config.yaml
model: "sound classifier"
spec_augment: true
targets: ["voice"]
arch: "vit"
mlp_ratio: 4
layers: 14
shampoo_beta: 0.999
one_sided: false
Rows from block 7, named by matrix and row number. Rows with one number belong to one attention dimension. Each number is 128 + 24 x the weight over its row's rms, rounded and kept within 0 to 255. All counts start at 0. After the name is the row's rms in percent of the matrix's.
# v: attention value (model.blocks.7.attn.v.weight, 256x256), inputs 0-127
# proj: attention output (model.blocks.7.attn.proj.weight, 256x256, transposed), outputs 0-127
v.63 093 [133 139 108 168 147 154 109 150 142 141 196 124 161 160 101 131 119 128  83 152 131  75 165 112 137 148 148 141 116  93 123 112 109 121 127 115 165 115 139 181 148 132 156  91 119 115 102 105 105  85 127 136 154  94 142 161  69 138 133 138 135  94 121 142 123 157  97 155 159 131 136 135 115  94 138 171 120 112 137 111 152 118 156 128  93 114  81 124 134 140 159 123 137 115 138 131 188 127 130  63 145 130 116 129 139 107 125 124 129 143 121 119 116  92 113 134 188 133 131 119 168 136 115 155 150 132 131 179]
v.64 106 [128 144 133 159  99 119 142 119  89  98 117 137 127 125 149 143 178 143 129 156  89  70 104 173  95 136 114 105 136 146 119 146 115 126 177 147 137 134 103 182 157 129 141 109 125 106 148 115 137 142 146 150  82 110  83  89 144 140 123 134 125 101 117 132 132 115 108 161  99 187 125 149 168 166 146 110 119 182  85 111 118 136 120 130  89 110 102  94 105 108 104 114 135  83  73 102 126 148  93 115 149  91 125 124 127 122 124 134 120 123 142 109 115 101 126 144 126 143 157 123 113 128 156 110 109 146 140 116]
v.65 113 [118 110 101 117  91 137 125  72 123 132 103 144 141 135 109 129 121 144 153 153 179 158 154 108 143 122 152  87  89 155 121 142 127 130 112  97 169 121 100  98 103 106 152 132 107 110 125 132 140 117 125 110 137 178 137 107 119 137 122 112 167 110 110 171 155 122 126  95 133 163 110 136 101 156 137 155 156 179 136 137 150  96 160 125  98 106 128 182 149  97 132  92 146 103 112 120  98 157 135 178 162 129 126 105 157 111 149 125 131 148 146 109  93 140 119 137  97 158  87 179 150 115 181  92 131 111 123 147]
v.66 101 [155 121 152 124 139  70 163 135 152  79 203 142 118 109 142  91 111  93 170  99 153 114 160 101 151 130 102 107 126 101 109 155  90 129 120  77 139  95 120 128 112 120 104  96 125 147 110 139 130 117  93 104 176 141 112 117 118 122  92 133 117 210 170 116 170 143  77 142 138  97 108 101 127 142 129 158 137 129 111 109 108 133 134 135 136 111 102 118 137 128  99 175 204 123 146 133 160 144 153 171 112  87 123 103 142 142 124 114 128 129 118 133 126 143 120 145 155 145 139 123 157 117 111 116 153  95 143 160]
v.67 100 [126 136 143 142 127 127 151 134 131 134 165 116 124  73 112 121 139 103 147 123 133 141 131 177 146 134 129 121 133 109 156 175 135 123 119 142 145 133 163 149 123 153 108 118 130  95 112 132 159 127 115 136 103  87 124 149  94 106 134 147 150 110 107 114 142 137 141 164 105 174 116 126 164  97 171 100 149  97 134 143 165 132 107 105 121 107  94 130 126 125 133 153 169 138 194 133 143 129 137 121 149 116 108 124 113 101 109 117  90 128 152 101 148 144 132 139 162 105  98 129 116 124 131  95 160  94 109 139]
v.68 111 [119 165 106 101  97 147 137 149 116 150 154 144 121 137 117 103 118 137 130 102 128 118 145 144 131 109 113 132 127 155 145  95 161 119 133 134  96  75 128 165  89 119 149 134  80 141  99 142 104 161 115 152 122  95 165 135 131 138 198 175 171 134 159 143 132 129 141 188 112 126 116  81 115 122 139 133 137 108 106 144 132  68 108 163 162 147 140 128 133 129 116 109 171 138 147 153 117 127 139 158 133 125 179 139  94 137 114 131 168 123 150 149 164 121 146  84 133 114 144 122 124 126 166 128 126 149 130 125]
v.69 103 [ 79 131 119 126  98 168 128  76 110 140 128 111 137 120 118 193 129 106 121 132 119 108 141 128 123  88  75 163  99 154 112 203 109 148 153 128 164 134 145 137 128 105 142  89 102 200 110 121 149 123 124 105 158 109 119 156 127 148 141 131 160 179 136 136 128  94 130 141 134 117 133 165 125 140 168 132 102 132 124 127 122 112  91 117 139 111 140  92 119  77 149 121 138 134 113 102 105 154 130 134 136 117 180 150 140  90 149 104  96 125  94  98 106 169  86 131  98 110 123  99 139 147 144  88 103 102 128 127]
v.70 100 [121 140 156  86  90 136 126 111 125 137 162 154 113 127  98  93  74 167 114 107 101 117 163  99 160  99 153 114 156 123 128  97 147 117  87 120 151 148 166 138 121 100 150 127 171 125 168 122 136 177 160  96  82 135 187 134 128 123 138  95 134 136 167 110 139 154 138 174 153 130  95 132 158 144 112 163 158 119 113 136 142 119 113 142 145 119  94 146 131 155 134  96 141  96 137 121 146 154 134 155 131 123 120 151 118 139 130 119 156 149 142 119 131 138 133 100 152 121 147 120 145 103 150 142 144 122 135 102]
v.71 098 [ 91 107 154 126 138 102 121 111 121 154 153 129 104 132 113 128 128 158  98 114 132 130 125 171 133  99 192 137 140 142 151 134 131  81 149 123 146 153 118 156  86 141 109 133 126  89 117 102 125 115 121 135 136 128 100 137 102 150  98 150 104  71 142 122 115 136 134 123 128  94 148 112 144 126  48 108 121 148 152 157  81 107 138 146 162 160 144 155 131 157 130 151 170 129 120 140 129  82 131 163 143 116 187 141 152 150 149 139 112  82  78 109 141 100 113 107 158 115 175 138 124 162 134 142 129 155 124 124]
v.72 099 [119 136 130 120 129 149 143  58  84 167 108 102 166 134 116 118 133  88 165 121 149 141 128 132 137 125 154  99 124 144 113 124 131 119 138 118 136 151  72 150 150 137 116 119  79 152 140 138  94 109 155 158 157 122 115 165 110 106  78 171 136 115 144 156 131 117 119  98 118  72 139 134 148 104 165 113 107 149 149 110 173 118 118 103 115 144 158 116 134 109 126 160 134 121 138 166 159 109 109 172 123 149 118 145 125 123 118 124 123 119 173 130 153  55 170 143 133 130 146 113 127 138 124 147 149 116  98  64]
v.73 103 [117 152  98  87 145 128 121  82 108  95 108 135  96 159 155 132 126 163 127 100 124 189 134 155 102  97 173 105 132 132 134 113 112 123 113 114 145 144 146 129 131 128 164 105 114 125  94 135 136 156 141  99 133 147 131 150 168 164 159 129 122  85  90 107 140 144 138 146 120 107 112 138 121 140  93 143 125 128 169 109 139 149 118 120 170 106 124 105 123 110 130 126 164 149 119 124 122 112 114 122 125  96 117 121 108 124 127 151 185 151 157 148 144 138  92 114 111 143 179  98 134 114 168 114 149  85 191 150]
v.74 101 [120 134 111 118 139 116 167 129 117  90 172 102 127 150 125 130  89 118 124 103 138 120  99 158 137 135  98 175 149 128 157 106 169 176 100 115 130 125 173 104 115 103  96 195 112 154 137 148 149 190  80 104 123 130 129 145  94 127 145 136 136 162 125 130 148 162 157 129  98 155 110 145  82 135 177 120 140 154 124 144 115 132  98 129  76 111 144 158 123 162 111 106 151 144 134 111 145 159 166 130 119 113 116 166 133 128 170 133 159 102 138 131 133 145 149 138 116 155  79 113 120 150  74 135 129 135 116 137]
v.75 104 [ 91 116 142 108 173 119 113 138 101 141 168 129 175  99 141 142 138  95 142  88 188 140 104 135 137 138  96 141  63 126 137 114 131 182 116 112 122 127 115 142 159 161 154 131 104 119  95 164 132 156 163  91  74  87 126 119 148 120 136 182 127 110 134 139 129 165 127 149 112 143 113 110 145 146  91  93 128  93 127 126 150 112 124 144 110  97 109 123 126 126 117 116 124  98 131 146 115 116  98  97 115 143 107 122 145 118 112 105 155 132 127 104 153  87 101  72 129 163 108 113 181 164 137 170 134 104 132 123]
v.76 104 [130 124  87 121 122  97 164 144 164 123 106 118 115 120 153 137 112 151 110 115 110 140 129 148  90 113 138 111 148 108 134 144 133 127 108 145 129 115 131  76  98 130 142 113 121 173 132 130 168 109  86 107 126 144 150 121 151 163 145 121 134  89 125 138 130 116 133 146 143 139 128 143 131 132  95 117 124 137 104  95 118 155 110 128 149 110 121  94 140 132  87 148 120 172 134  87 160 144 162  99 161 124 150 145 148 113 117 146 131 169 138 127 158 127 154 108 176 144 113 129  92 119 118  94 106 161 142 119]
v.77 101 [114 114 135  81  88 145 131 114 114 128 167 137 123 156 152 100  85 124 100 127 104 106 171 149 142 129 130 130 131 123 133 136 179 127 126  86  91 130 135 149 123 176 131 136 144 137 102 144 133 140 148 124 108 155 137 100 138 138 145 131 138 164 121 117 129 142 125 104  99 140 127  90 101 116 161 107 101 120 189 157 123 109 118 164 108 108 175 110  96 115 116 164  79 111 135 151 139 117  98 148 191 120 111 113  97 156 135 128 181 154  88 147 132 151 145 135 103 131 125 157 131 122 113 124 146 119 106 125]
v.78 102 [130 146 141 129 125 140 151 144 140 123 142 101 101 131 128 147  91  88 115 126 119 107 113 180 149  88 133 104 143 115 108  84 146 144  97 102 146 101  85 119 132  92 125 119 146 113 149 128 118 160 129 161 141 155 136 106 101  90 100 108 114  94 151 182 127 132 161 142 115 142 131 124 124 107 161 120 152 108 132 125 114 101 129 104 112 119 114 102 143 113 152 159 109 140 141 141 135 131 128 147 155 151 110 103 169 134 109 146  98 124 135 115 158 135 151 101 139  98 141  90 142  76 131  73 145 103 143 139]
v.79 096 [138 135 107 112 167  96 116 135 160  96 196 127 119 147 109 158 123  95 124 121 142 120 158 164 120 100 175 129 134 149 129 166 144 126  94 162 125 128 145 156 163 180  91 118  96 137 151 110 136 155 123  94 152 160 141 135 182 100 111 123 130 112  95 117  85 132 128 105 120 178 124 140 166 141 138 153 171 115 140 130 146 127 129 146 165 113 114 164 113 110 111 155 122 175 142 130 102 166 146 149 150 148 136 128 139 133 155 155 140  98 102 127 202 115 131 125 103 103 117 164 122 155 143 148 114 113  99 130]
v.80 103 [161 139 160 132 138 157  86 106 160 123 126 106 114 110 118 154 164  85 113 153  96 133 105 126 147 108  80 132 163 149 174 136 157 127 150  92 109 158  82 108 158  99 136 105  90 131  70 108 159 139 171 114  96 107 138 160  90 118 148 139  88 125 127 120 124 134 149 136 129 119 161 132 120 151 108 133 112 137 194 147 143 117  98 121 137  91 136 132 147 147 135 173 141 109 144 101 116 131  92 146 154  96 116 116  81  72 130 137 135 150 113 136  92 145 169 138 140 110 130 123 129 128 104 113 120 126 147 204]
v.81 098 [125 129 109 125 168 106 125 103 106 111 109 109 157 157 148 177 137 119  93 112 170 133 115 143 128 123 129 109 129 138  96 114 119 136 147  76 102 119 134 123 135 150 145 183 130 153 112 170 153  93 121 130 142 183 146 126 123 114 108 174 153 107  95  92 142 133  77 153 117 155 133  95 137 107 151 105 121 130 134  90 152 134 138 141 126 189 135 143 146 133 128 132  84  91 123 160 100 141  91 163 135 135 106 151 123 129 134 131 185 130 158 121 166 116 134  83 136 141 137 106 114 124 143  86  92 145  93  97]
v.82 096 [130 167 138 171 108 104 118 124 105 115 114 133 115 129 129 125 162  92 175 142 148  71 111  99 128  89 122  64 135 137  94 114 117 134 136 112 119  94 119 166 104 154 152 128 124 130 128 125 167 149 121 142 114 127 142 119 110 104  88 152 122  88 133 130 132 117 127 122 135 116 100 145 172 135 144 129 111 142 120 167 181 136  98 162 121 143 151 188 148 116  58  80 150 129 122 122 103 134 138 161 167 137 161 141 143 134  91  94 135 143 100 119 141 161 106 124 112  94 133 132 139 105 111 134 120 175 155 143]
v.83 097 [156 134 115  94 123 118 161 173  95 113 181 161  82 159  98 152 116 121 119 138 164  77 137  92  82  80 124 123 160 136 121 140 176  91 148  82 147 140 122  83 110 127 136 130 109 120 155  91  85 170 128 124 149 136 164 158  89 142 137 143 157 109 134 132 157 131 117 122 120 134 122 116 154 106 119 117 120 126 132 111 147 113 151 138 100 105 147 130 127 123 167 121  91 105  88 142 123 166  79 155 119 124 130  90 123 109 143  80 134 128 121 129 144  93 137 168  98 123 143  67 152 109 116 168 143 122 117 159]
v.84 094 [110 142 117 151 142 112 118 121 127 142 110 137 107 130  75 158 130  95 107 155 131 149 137 145 122 122 118 126 140 142  88 159 149 122 105 111  79 102 151 120 141  83 175 144 122  96 106 144 124 109 114 117 117 130 144 104 111 148  94  96 104 105  92 115 146 150  90 122 118 125 185 107 105  89 164 111 183 107 103 121 153 169 126 114  75 156  97 140 156 124 109 125 156 131 106 130 130 113  95 138 114 143 124 110 141 143 113 170 130  97 114 132 112 124  87 151 161 143 148 130 127 163 125 124 126 119  86 147]
v.85 105 [143  83 177 167 138  96  81 103 166 140 174 124 127 139 152 156 107 128 115 124 143 122 123 120  78 132 117 140 141 129 129 136 162 149 131 147 126 130 128 136 122 110 138 108  81 139 144 131 123 107 127  90 109 106 131 118 152 160 120 103 132 115 122 136 124 152  98  70  99 148 110 115 117 157 118 150 163 141 130 154 124 167 176 103 142 138 154 118 132 168 144 157 141 139 143 144 124 119 108 155 136 141 110  86 118 103 126 177 101 164 166 139 133 102 180 107 198 167 121 156  93 104 111 112 145 157 147 138]
v.86 100 [123 140 128 115 121 159 122 119 153 148 114 153 161 139 134 101 141 132 142 151 112 100  92 141  92 168 133  74 107 107 111 149 112 129  99 129 120 135  93 141  85 126  99 151 112 106 116 140 187 141 145 161 149 163 135 133 144 146  87 141  84 108 181 141  84 140 115 124 182 154 158 117 116 178 115  88 120 162 109 127  63 141 148 140 139 169 167 118  97 157 161 122 133  86 109 148 121 147 129 160 103 140 128  91 124 123  94 140 147 123 127 146 173 108 124  77 160 128 132 142 135 124 133 135 136 147 128 157]
v.87 100 [109 126 113 138 111 105 137  99  96 135 196 113 137 177 101 101 112 153 149  93  91 134 143 128 132  82 102  94 166 134 134 141 124  96 144 111 113 106 123 100 149 144  84 119 130 128 148 158  95 138 158 137 140 149  93 132 102  90 121 158 109 171 147 103 126 121 137 108 130 108 154 110  90 142 160 125 134 166  95 134 126 117 155 116 100 164 112  92 108  46 155  76 123 150 142 131  95  95 130 105  98 120 163 149 125 144 115 162 116 121 152 135 137 123 139 132 165 146 116 127 111 121  96  90 152 122 149 121]
v.88 098 [164 149 166 103 125 134  79 188 152 104 154 100 171 184 133 108 135 140  92  96 183 102 106 129 106 106 136 137 129  86 109 121 152 154  82 127 152 130 132 123 145 130 138 129 139 120 133  89 131 148 146 122 119 133 123 131 137 142 101 124 112 103 130 111 114 109 123 141 137 184 137  98 108 115  95 123 152 132 131 119 135  68 127 115 145 134 139  97 105 130 129 106  90 113 165 151 103 125 143  93 125  97 134 132 142 175  66 154 120 116 134 134 170 122 167 163  91 112 127 140  79 134 105 123 159 109 129 134]
v.89 102 [125  93 135 108 143 131  77 115  94 123 168 177 136 139 159 129 128 129 159 117 120 163 118 123 144 153 116 149 106 149 140 131 130 118 184 142 156 122 151 133 131 111 145  75 135 165 143 116 134 126 109 140  85 129 124 125 152  79 166 135 120 145 122 106  80 163 109 134 108 119 132 148 117 128 136 121 153 127  99 135  86 118 147 136  98 125 115 121  94 148 127  80 114 137 163 116 121 138 120  98 117 148 110 134 109 134 152 141 129  83 130 131  80  92 112 108 126 126  88 140 122 134 141 130 123 147 127 113]
proj.63 104 [142 131 145 124 124 120 143 145 103 117 151  99  60 137 119 119 108 142 146 129  91 118 145 143 135 121 150 144 122 161  81 110 134 108 109 118 101 160 112 132 150 148 140 122 154 117 118 123 134 148  82 145  89 120 109 112  97 143 100  61 152 192 137 134 138 118 131  91 116 141 134 137 123 120 119 117 121 105 130 146 106 144 114 124  71 122 128 140 115 140 132 115 115 115  93 120 100 119 115  90 136 119  97 150  94 135 122 123  73 150 139 109 143 100  91 110 123 166 171 124 144 137 143 113 119 171 114 118]
proj.64 104 [153 125 159 137 142 103  94 164  77 122 101 140 148  88 105 159 167 173 125 113  98 138 146 127 126 119 106 148 149 153 112 128 135 104 134 134 150 108 146 126 108 169 140 114 102  99 117  60 113 122 147 135  76  81 101  85 109  78  91 169 142 123 133 157 169 162 121  98 125  85  79 136 134 152 175 147 125 133 105 115 156 136 113 109 100 144 134 129 117 140  78 155 121 134 135 113 162  94 162 126 131 164 123 126 174 144  83 106 132 120 132 172 136 108 132 124 129 126 109 110 142 153 134 173 146 148 139 117]
proj.65 099 [ 96 137 140 148 132 155 141 161 140 112  41 127 109 112 136 133 144 137  98 143 128 197  93 108 132 153 146 108 184 112 133 123 148  88 112 130 147 128 156  82 117 135 146 153  98 154 123  94 153 129 102 123 179 157 129 104 111 147 108 156 102 160 110 126 169 104 134 104 126 144 154 110 140 111 118 173 161 146 166 152  91 160 135 144 139 104 128 134 118 153 171 139  93 127  96 129 141 129 161 146  90 127  88 124  88 117 176 125  92 125 110 110 177 139 156 163 118 156 109 140 147 169 159  99 139 152 123 131]
proj.66 114 [153 111 137 166 102 114 109 119 132 145 163 118  88 116  96 131 146 142 114 105 140 145 130 110 121 132 136 132 131  66 116  53 101 154 140 121 141 123 112 102 120 114 115 102 102 107 153 141 123 143 128 169 128 129 134 172 131 156 139 148 122 140 101 128 124 106 143 173 129 119 124  96  65 140 171 162 147 128 150 115 148  75  76 158 144 156 151 134 120  83 122  96 135 130 117 130 106 105 112  99 139 125 118 130  92 151  95 126 108 182  88 147  87 119 146 164 161 126 155 118 109 117 118 106 170 102 137 132]
proj.67 102 [151 134 156 130 123 141  98  70 101 105 154 131 171 115 148 102 127 178 117 151 108 114 158 105 111 142 124 129  85  99 116 146 147 122 150  86  97 166 115 119 147  96 130 141  97 132 122 113  97 107 132 141 128  96  74 104 126 134 124 107 139 155 149 133 157 145 151 148 111  97 129 128 127 142 141 106 112 140 152 146 139  88 165 112 110  96 116 109 107 138 124 104  94 104 164 137 158 131 173 120 148  78 120 135 173 113 137 138  71 108 120 137 148 125 156 109 130 174 133 107 145 143 134 123 157 112  76  94]
proj.68 100 [140 136 123 136 141 136 119  96 140  87 142 123 110  97 156  97 144 147 127 100 108 142 118 134 117 112 153 117 100  93  71 121 117 159 170 172 118 138 147 140 112 131  99 110 107 108 157 142 159 144 155 124 118 115  98 161 130 108 142 185 105 105 149 122 106 149  89  92 143 122 117 145 131 101 159 125 108 155 156 159 138 191 139 106 144 141 143 164 130 139 143 128 128 118  53  95 164 137 123 136  73  99 158 111 123 122 151 151 110 119 119 128 108 136  87 163 143 103 105 115 158 145 147 133 127 145 174 126]
proj.69 096 [138 123 131 123 113 108 124 134  96 109 140 147 104 145 117  80 110  99  94 176 103 146 164 120 133 156 138 165 150 105 159 119 102 112 104 145 107 139 121 116 120  95 122  88 100  81 116 109 106 154 128 158 128 165 110 153 129 113 107 154 152 137 140 107 104 118 130 124 149 155 156 134 156  91  78 123 160 106 159 110  90 119 123  93 131 155 158  99 122 157 132 140 173 133 141  87 145 126 112 134  71 109 122  98 102 158  85 102  92 145 139 123 163 129 111 105 135 161 124 134  97 124 109 127 116 132 127 157]
proj.70 094 [121 133 132 129 122 128 127 130 160 139  72  98 161  95 127 150 147  90 124 108 101 165 111 129 101 154 112 106 130 143 148 189  92  93 135  91 122 165 118 132 133 107 134 127 141 123 124 188 175 130 135 116 111 121 115 120 129 108 118 129 133 138  78 123 148  95 111 141 140 109 135 132 160 159 145 113 122 202 115 184 116  87 114 102 157  91 139 122 116  93 120 151 138 127 125 124 139 102 103 117 145 122 141 117 117  75  91 123 139 145 126 122 138 103 120 133 118 125 157 129  98 148 128 131 131 128 123 155]
proj.71 099 [150 178 133 120 143 169  79 124  94 125  77 142 121 114  83 127 142 154 127  88 139 150 110 123 146 102 149 108 138 133 162 128 152 213 106 147 107  88 106 166 117 135 100 114 119 101 113 128 116 145 137 138 132 155 113 119 147  85 111  94 144 126 115  98 134 175 150 173 117 130 109 127 119 131 131 148 103 129 169 113 147 171  89 121 126 124  87 168 122 176 131 108 137  61 120 120  81 123 139 132 136 137 128 147 175 151 164 117 100 105 142 102 136 139 140  75 141 130 114 160 127 104 150 119 120 173 153 143]
proj.72 103 [121 102 139 156 119 108  56 132 128 153 117  89 166 128 156 151 153 163 125 109 130 137 105 136 152 146 104 102 123 109 106  76  75 115 106 121 122 113 189 127 147 158  93 126  93 135 123 117 119 112 135 136 106 143 143 121 129 133 127 134 133 145 157 118 180  77 111 132 133  92 104  96 171 166 131 112 122 118 129 123 144 126 121 165 120 107 151 114 116 137  93 105 118 118 159  88 104 105 116 156 103 126 105 114 145 160 200 143  85 103 122 112 115 156 125 124 118 130 107 110 126 139 109 121 124 102 140 156]
proj.73 098 [119 104 112 107 120  53 111 182 162 117 153 112 108 144 128 122 142  84 127 140 133 121 135 120 162 116 114 145 139  96 135  86 145  76 116 154 102 127 123 126 165 129  91 137 117 106 116 106 144 161 119 179 121  90 100  97  86 128  57 117 146 114 103 120 140 125 100 150 149 164 105 119 145 144 184 133 113 140 139 106 109  84 114 132 123 111 112  98 142 109 168 161 133 114 110 157 127 137 171 177 138 110 152 132 100 148 120 130 113 118 116  84  82 115 151 160 118 146  98 146 152 126 121 102 161  93 134 123]
proj.74 102 [150 148 145 120 132 131 160 148 170 120 107 156 141 109 158 123  98 133 161  91 131 135  87 174 108 126 145 104 160  98  98 107 140  59 111 128 111  90 175 131 130 118 103 121 162 135 157 121 127 164 158 117 112 139 125 108 153 134 139 114 127 127 178 119 138 121 170 104 122 145 132 127  85 108  94 106  81 105 130 135 138 131 132 156 125  89 135 132 122  98 135 147 148 138  86  98 187 131 170 142  95 122 127 127 167 103 172 124 122 139 120 110 152 139 111 136 117 147 140 149 173 148 135 127 145 135 104 142]
proj.75 099 [135 155 126 142 126 117 132 101 151 162 137  99 112 148 130 101 148 125 146 127 145 174 141 124 136 122 129 183 155  88 131 112  77  82 110 113 130 146 131 144 205 158 123 117 131 111 106 118 128 120 119  86 119 101 151 147  77 128 116 142 124 132 110 125 153 121 129  97 138 123 138 141 163 131  99 113 148  82 151 128 157  99 157 110 111 174 115  99 138 111 108 165 160 138 120 137 144 127 154 146  86 102 107 101 128 124 164 132 155 157 137 160 151 119 170  77 148 103 113 120 137  72 126 121 145  80 121 112]
proj.76 099 [110 143 124 151 124 164 103 100 126 110 119 149 119 181 145 121 101 138 192 158 141 165 176 136 110 146 133 128 131  90 128 137 137 101 151 134 104  68 138 143 129 124 120 119 123 154 125 177 118 110 160 133 165 158 114  87 123 148  94 117 142 136 145 134 108 123  95 149 147 103 133 144 156 142 185 151 148 159 148 137 111 119 149 106 150 105 129 138 139 146 121 138 128 132 127 140 173 154  68 117 165 112  74 110 116 132 126 156 108 130 151 137  82 143 139 177 130 125 132 146 135 109 107 120 101  96 107 176]
proj.77 097 [ 86 154 132  96 123 137 134  85 139 149 108 146 164  94 108 123 122 156 165 102 173 137 162 173 129 146 134 142 133 131 113 142  98 113 160 138 155 100 100 127 130  93 148 124 153 128 115 106 105 126 151 115 107 162 127 151 145 127 124  76 186 118 122 113 146 119 133 154 140 133 116 110 155 121 153 151 101 130 116 114 123 129 121 102  87 180 142 137 122 135 175 111 123 116 180 118 115 161 144 120 108 151 122 161 108 192 108 121 110 107 139  87 121 110 146 133  89 123 117 123 110 171 119 109 124 139 152  96]
proj.78 092 [121 121 160 153 107 102 146 111  87 132 195 116 151 121 135 178  84 121  96  95 117 165 170 125 144 121 118 161 116 122 160 147 116 112 142 125 132 165 160 143 137 136 162 153 145 154 147 151  85 147 115  98 147 156 128 134 128 132 144 150  87 144 126 138 124 148  73 140 157 125 150 135 147 150 162 148  85 117 130 143 119 122 137  86 127  99 130 146 128 108 135 123 123 113 122 119 152 153 102 112  97 184 124 127 128 127  91 137 161 113 144 164 141  79 179 121  91 102 113 126 124  97 153 165 136 172 119  98]
proj.79 104 [161  59 160 118 117 138 147 123 120  95 118 113 160 134 133 112 148 115 133 146  79  96 144 145 129 151 124 120 126 159  99 145 139 127  93 113 109 148 157  89 125 138 125  84 141 143 196 128 116 129 125 134 121 164 154 161 156 112 106 100 164  90 136 112 137  95 138 110 108 180 116 131 112 187 138  88 174 108 157 123  93 108 140 163 131 132  88 151 126 171 112 121 139 137  84 160 139  94 134  98 127 178 153 116  87 155 122  97 127 134 128  71 161 129 118 157 145  75 107  95  99 138  74 106 172 101 140 138]
proj.80 104 [133 108 108 137 124  90 149  66 101 139  83  94 150 123  97 142 101 104 120 124  74 121 129 108 146 109 153 139 117  96 167 164 141 170  87 132 111 121 136 102 128 140 133 137 147 145 117 122 157 101 100 108 120 128 134 141  99 168  98 108  96 126 154 165 101 103 145 115 120  82 108 116 110 123  84 138 100 145 111 173 144 153 126 142 109 176 155 105 134 146 136  86 117  98 116  92 158 127 158 178 157 130  73 128 133 107 118  87 112 102 117 125 150 158 120 141 122 104  68 114 103 169 138 168 107 119  93 130]
proj.81 101 [134 137  93 155 124 145  83 115  98 147 116 140 106 115 113 114 100 176  97  97  71 163 152  71 137 124 166 151 125 141 102 136 109 143 148 105 143 176 146 105 114  87 106 131 138 144 152 151 130 128 114 130 164 106 164 118 145  96 116 132 136 145 155 137  72 116 109 128 146 127 114  91 105 184 144 135  76 113 119 133 147 161 129  89 117 122 114 107 114  92 124 120 117 147  93 153 148 117 140 125 102 148  77 140 117 143 145 112 133 131  59 151  83 148 129 133 113 105 135 110 118 110 104 162  97 109 146  96]
proj.82 109 [150  96 193 131 137  96 150 118 104 117 132 166 154 126 129 128 105 108 115 117 151  91 112 108 132 170 122 182 150 153 127 138  93 109 151 119  99 132 121  74 114 173 112 133 136 147  82 144 119 105 167 161 162 184  99 105 151  87 101 120 119 135 157 120 148  87 140 157  95 165 148 120 116 117 118 129 149 112 111 120 156 132 107  94 166 118 144 141 153 112  62 135 138 169 127 127 116 136 137 148 161 107 118  94  63 141 144 130 112 145 146 150 101 152 136 155 158 175 126  95  98 142  78  96 131 134 136 120]
proj.83 098 [128 136 115 109  94 117 105 165 124 102 118 106  96 131  81 123 106  89 128 161  77  87 101 135 112 102 146 112 163 106 106 139  94  95 125 141 147 151 101 125 128 110 106 135 126 143 144  98 131 128 117 132  91 144  94 124 119 142 115 110 131 107 156 120 133 145 114  33 117 113  57  81 107 112 111 138 116 102 149  97 145 150 125 101 118 152 145 152 132  84 134  91 146 119  94  89 156 136 144 129 118 133 101 135 161 121  96 134  90 121 139 109 125 122  98 131 149 154 158 112 147 132 115 129 145 116  87 159]
proj.84 099 [118 107 115 157  97 197 123 161 169 147 122 133 155 116 127 115 122 140 149 137  74 105 115 121 135 140 124 129 119 148 110 139 137 107 136 103 111 112 132 166 179 154 111 107 106  90 176 106 101 142 136 120 132 113 137 119 130 164 115 141 155 108 142 143 159 148 133 180 108 109 101 124 137  95 182 123 111 149 101 128 171 168 164 128 122 145 113 150 118 114 120 132 121 110 165 160 124 111 125 174 147 143  81 127 116 149  96 163 152 102 122 187  98 129 124  95 121 110 113 136 166 107 143 127 154 141 150 134]
proj.85 099 [131 124 137 109 132 158 161 126 121 113 127 137 128 154 118 127 119 104  98 106 147 150 103 129 117 113 157 139 161 151 151 154 171 176  80 139 137 133  89 119 123 148  99 110  88 103 120 102 128 131 121 143 158 128 145  84 158 135 111 135 145  96 136 148  96 143 126 134 153 100 122 107 137 149 105 104 132 132  84 142 129 125 129  84  92 122  76 148 137 121 123 122 119 109 151 137 145 131 149 155 149 145 143 136  65  89 152 173 103 135 161 136 141 128  87 102  83 149 195 121 171 163 150 123 110 113 137 151]
proj.86 102 [ 91 122 150 113 155  97 117 184 131 109 161 153  74 134 133 153 162 150 142 153 123 153 127 120 100 122 139 134 124  92 144 170 119 119 160  80 168 122 138 123 145 110 105 117 103 126 136 153 147 140  82 150 131 101 140  98 163 153  95 127 137 161 141 134 150 134  74 137 139  77 168  92 177 135  97  99  83 107 130 109 138 128  87 163 112 140 161 129 144 132 112 116 175  82  95 131 142 112 123 122 153 129 113 164 144  98 146 144 127 170 160 170 118 163 141 129 116 143 142 108  96 135 115 105 137 114 120 115]
proj.87 102 [189 108 154 138 111 131 112  97 157 125 139  82 113 103 141 103  89  73 147 118 157 142 119 100 139 138 144 123 162  93 138 102 113 103 107 112 116 134 101 112 149  98 143 133 154 150 106  83  94 129 120 128 152 146  97 129 147 134 106 105 128 132 150 167 133 105 132 136 125 189 168 150  90  96 130  96 126 126 143 150 133 143 100 136 137 155 140 117 137 127 121  93 110 127 144 118  79 117 176 104 108 162 137  92  93 155 111 116 138 129 126 136 139  95 147 123 154 110 114  89 117 145 163 165 159 149 166 105]
proj.88 096 [156  78 135 108 112 109  94  71 145 131 134 146 168 112 100 149 115 112 170  81 143 109 142 139 152  95 133 114 104 118 166 111  83 115 105 134 105 152 140 133 142 133 130 127 103 109 145 162 150 101 149 126 128 138 161 125 118 128 204 122 110 124 124 168 142 134  97 115 158 145 137 154  80 137 152 120 128 110 146  94 132 150 141 101 146 107 136 128 111 134 121 108 163  78 141 132 148 129 165 125 114 106 122 155 122 179 146 109 115 106 169 165 119 121 111 173 146 119  67 141 154 139 129 180 107 109 158 175]
proj.89 093 [171 123 144  98 141 138 136 154 112 143 174 159 140 116 162 146 138 128 142 102 102 134 143 118 140 127 135 152 138 145 145 144  90  97  90 111 107 115 137 135 138 122  96 106 110 118 120 147 138 170 109 121 145  99  45 129 115  92 143 151 177 108 166 157 134 126 148 105 137 154 176 159 141 137 143 122 104 118 117 151 141 128 162 151 100 113 149 129 110 140 132 122 124 119 163 129  94 101 134 139 146  89 171 145 103 164 137 132 138 116 153  99 147 148 121 134 121 167 107 108 117 113 117 136 136  95 137 111]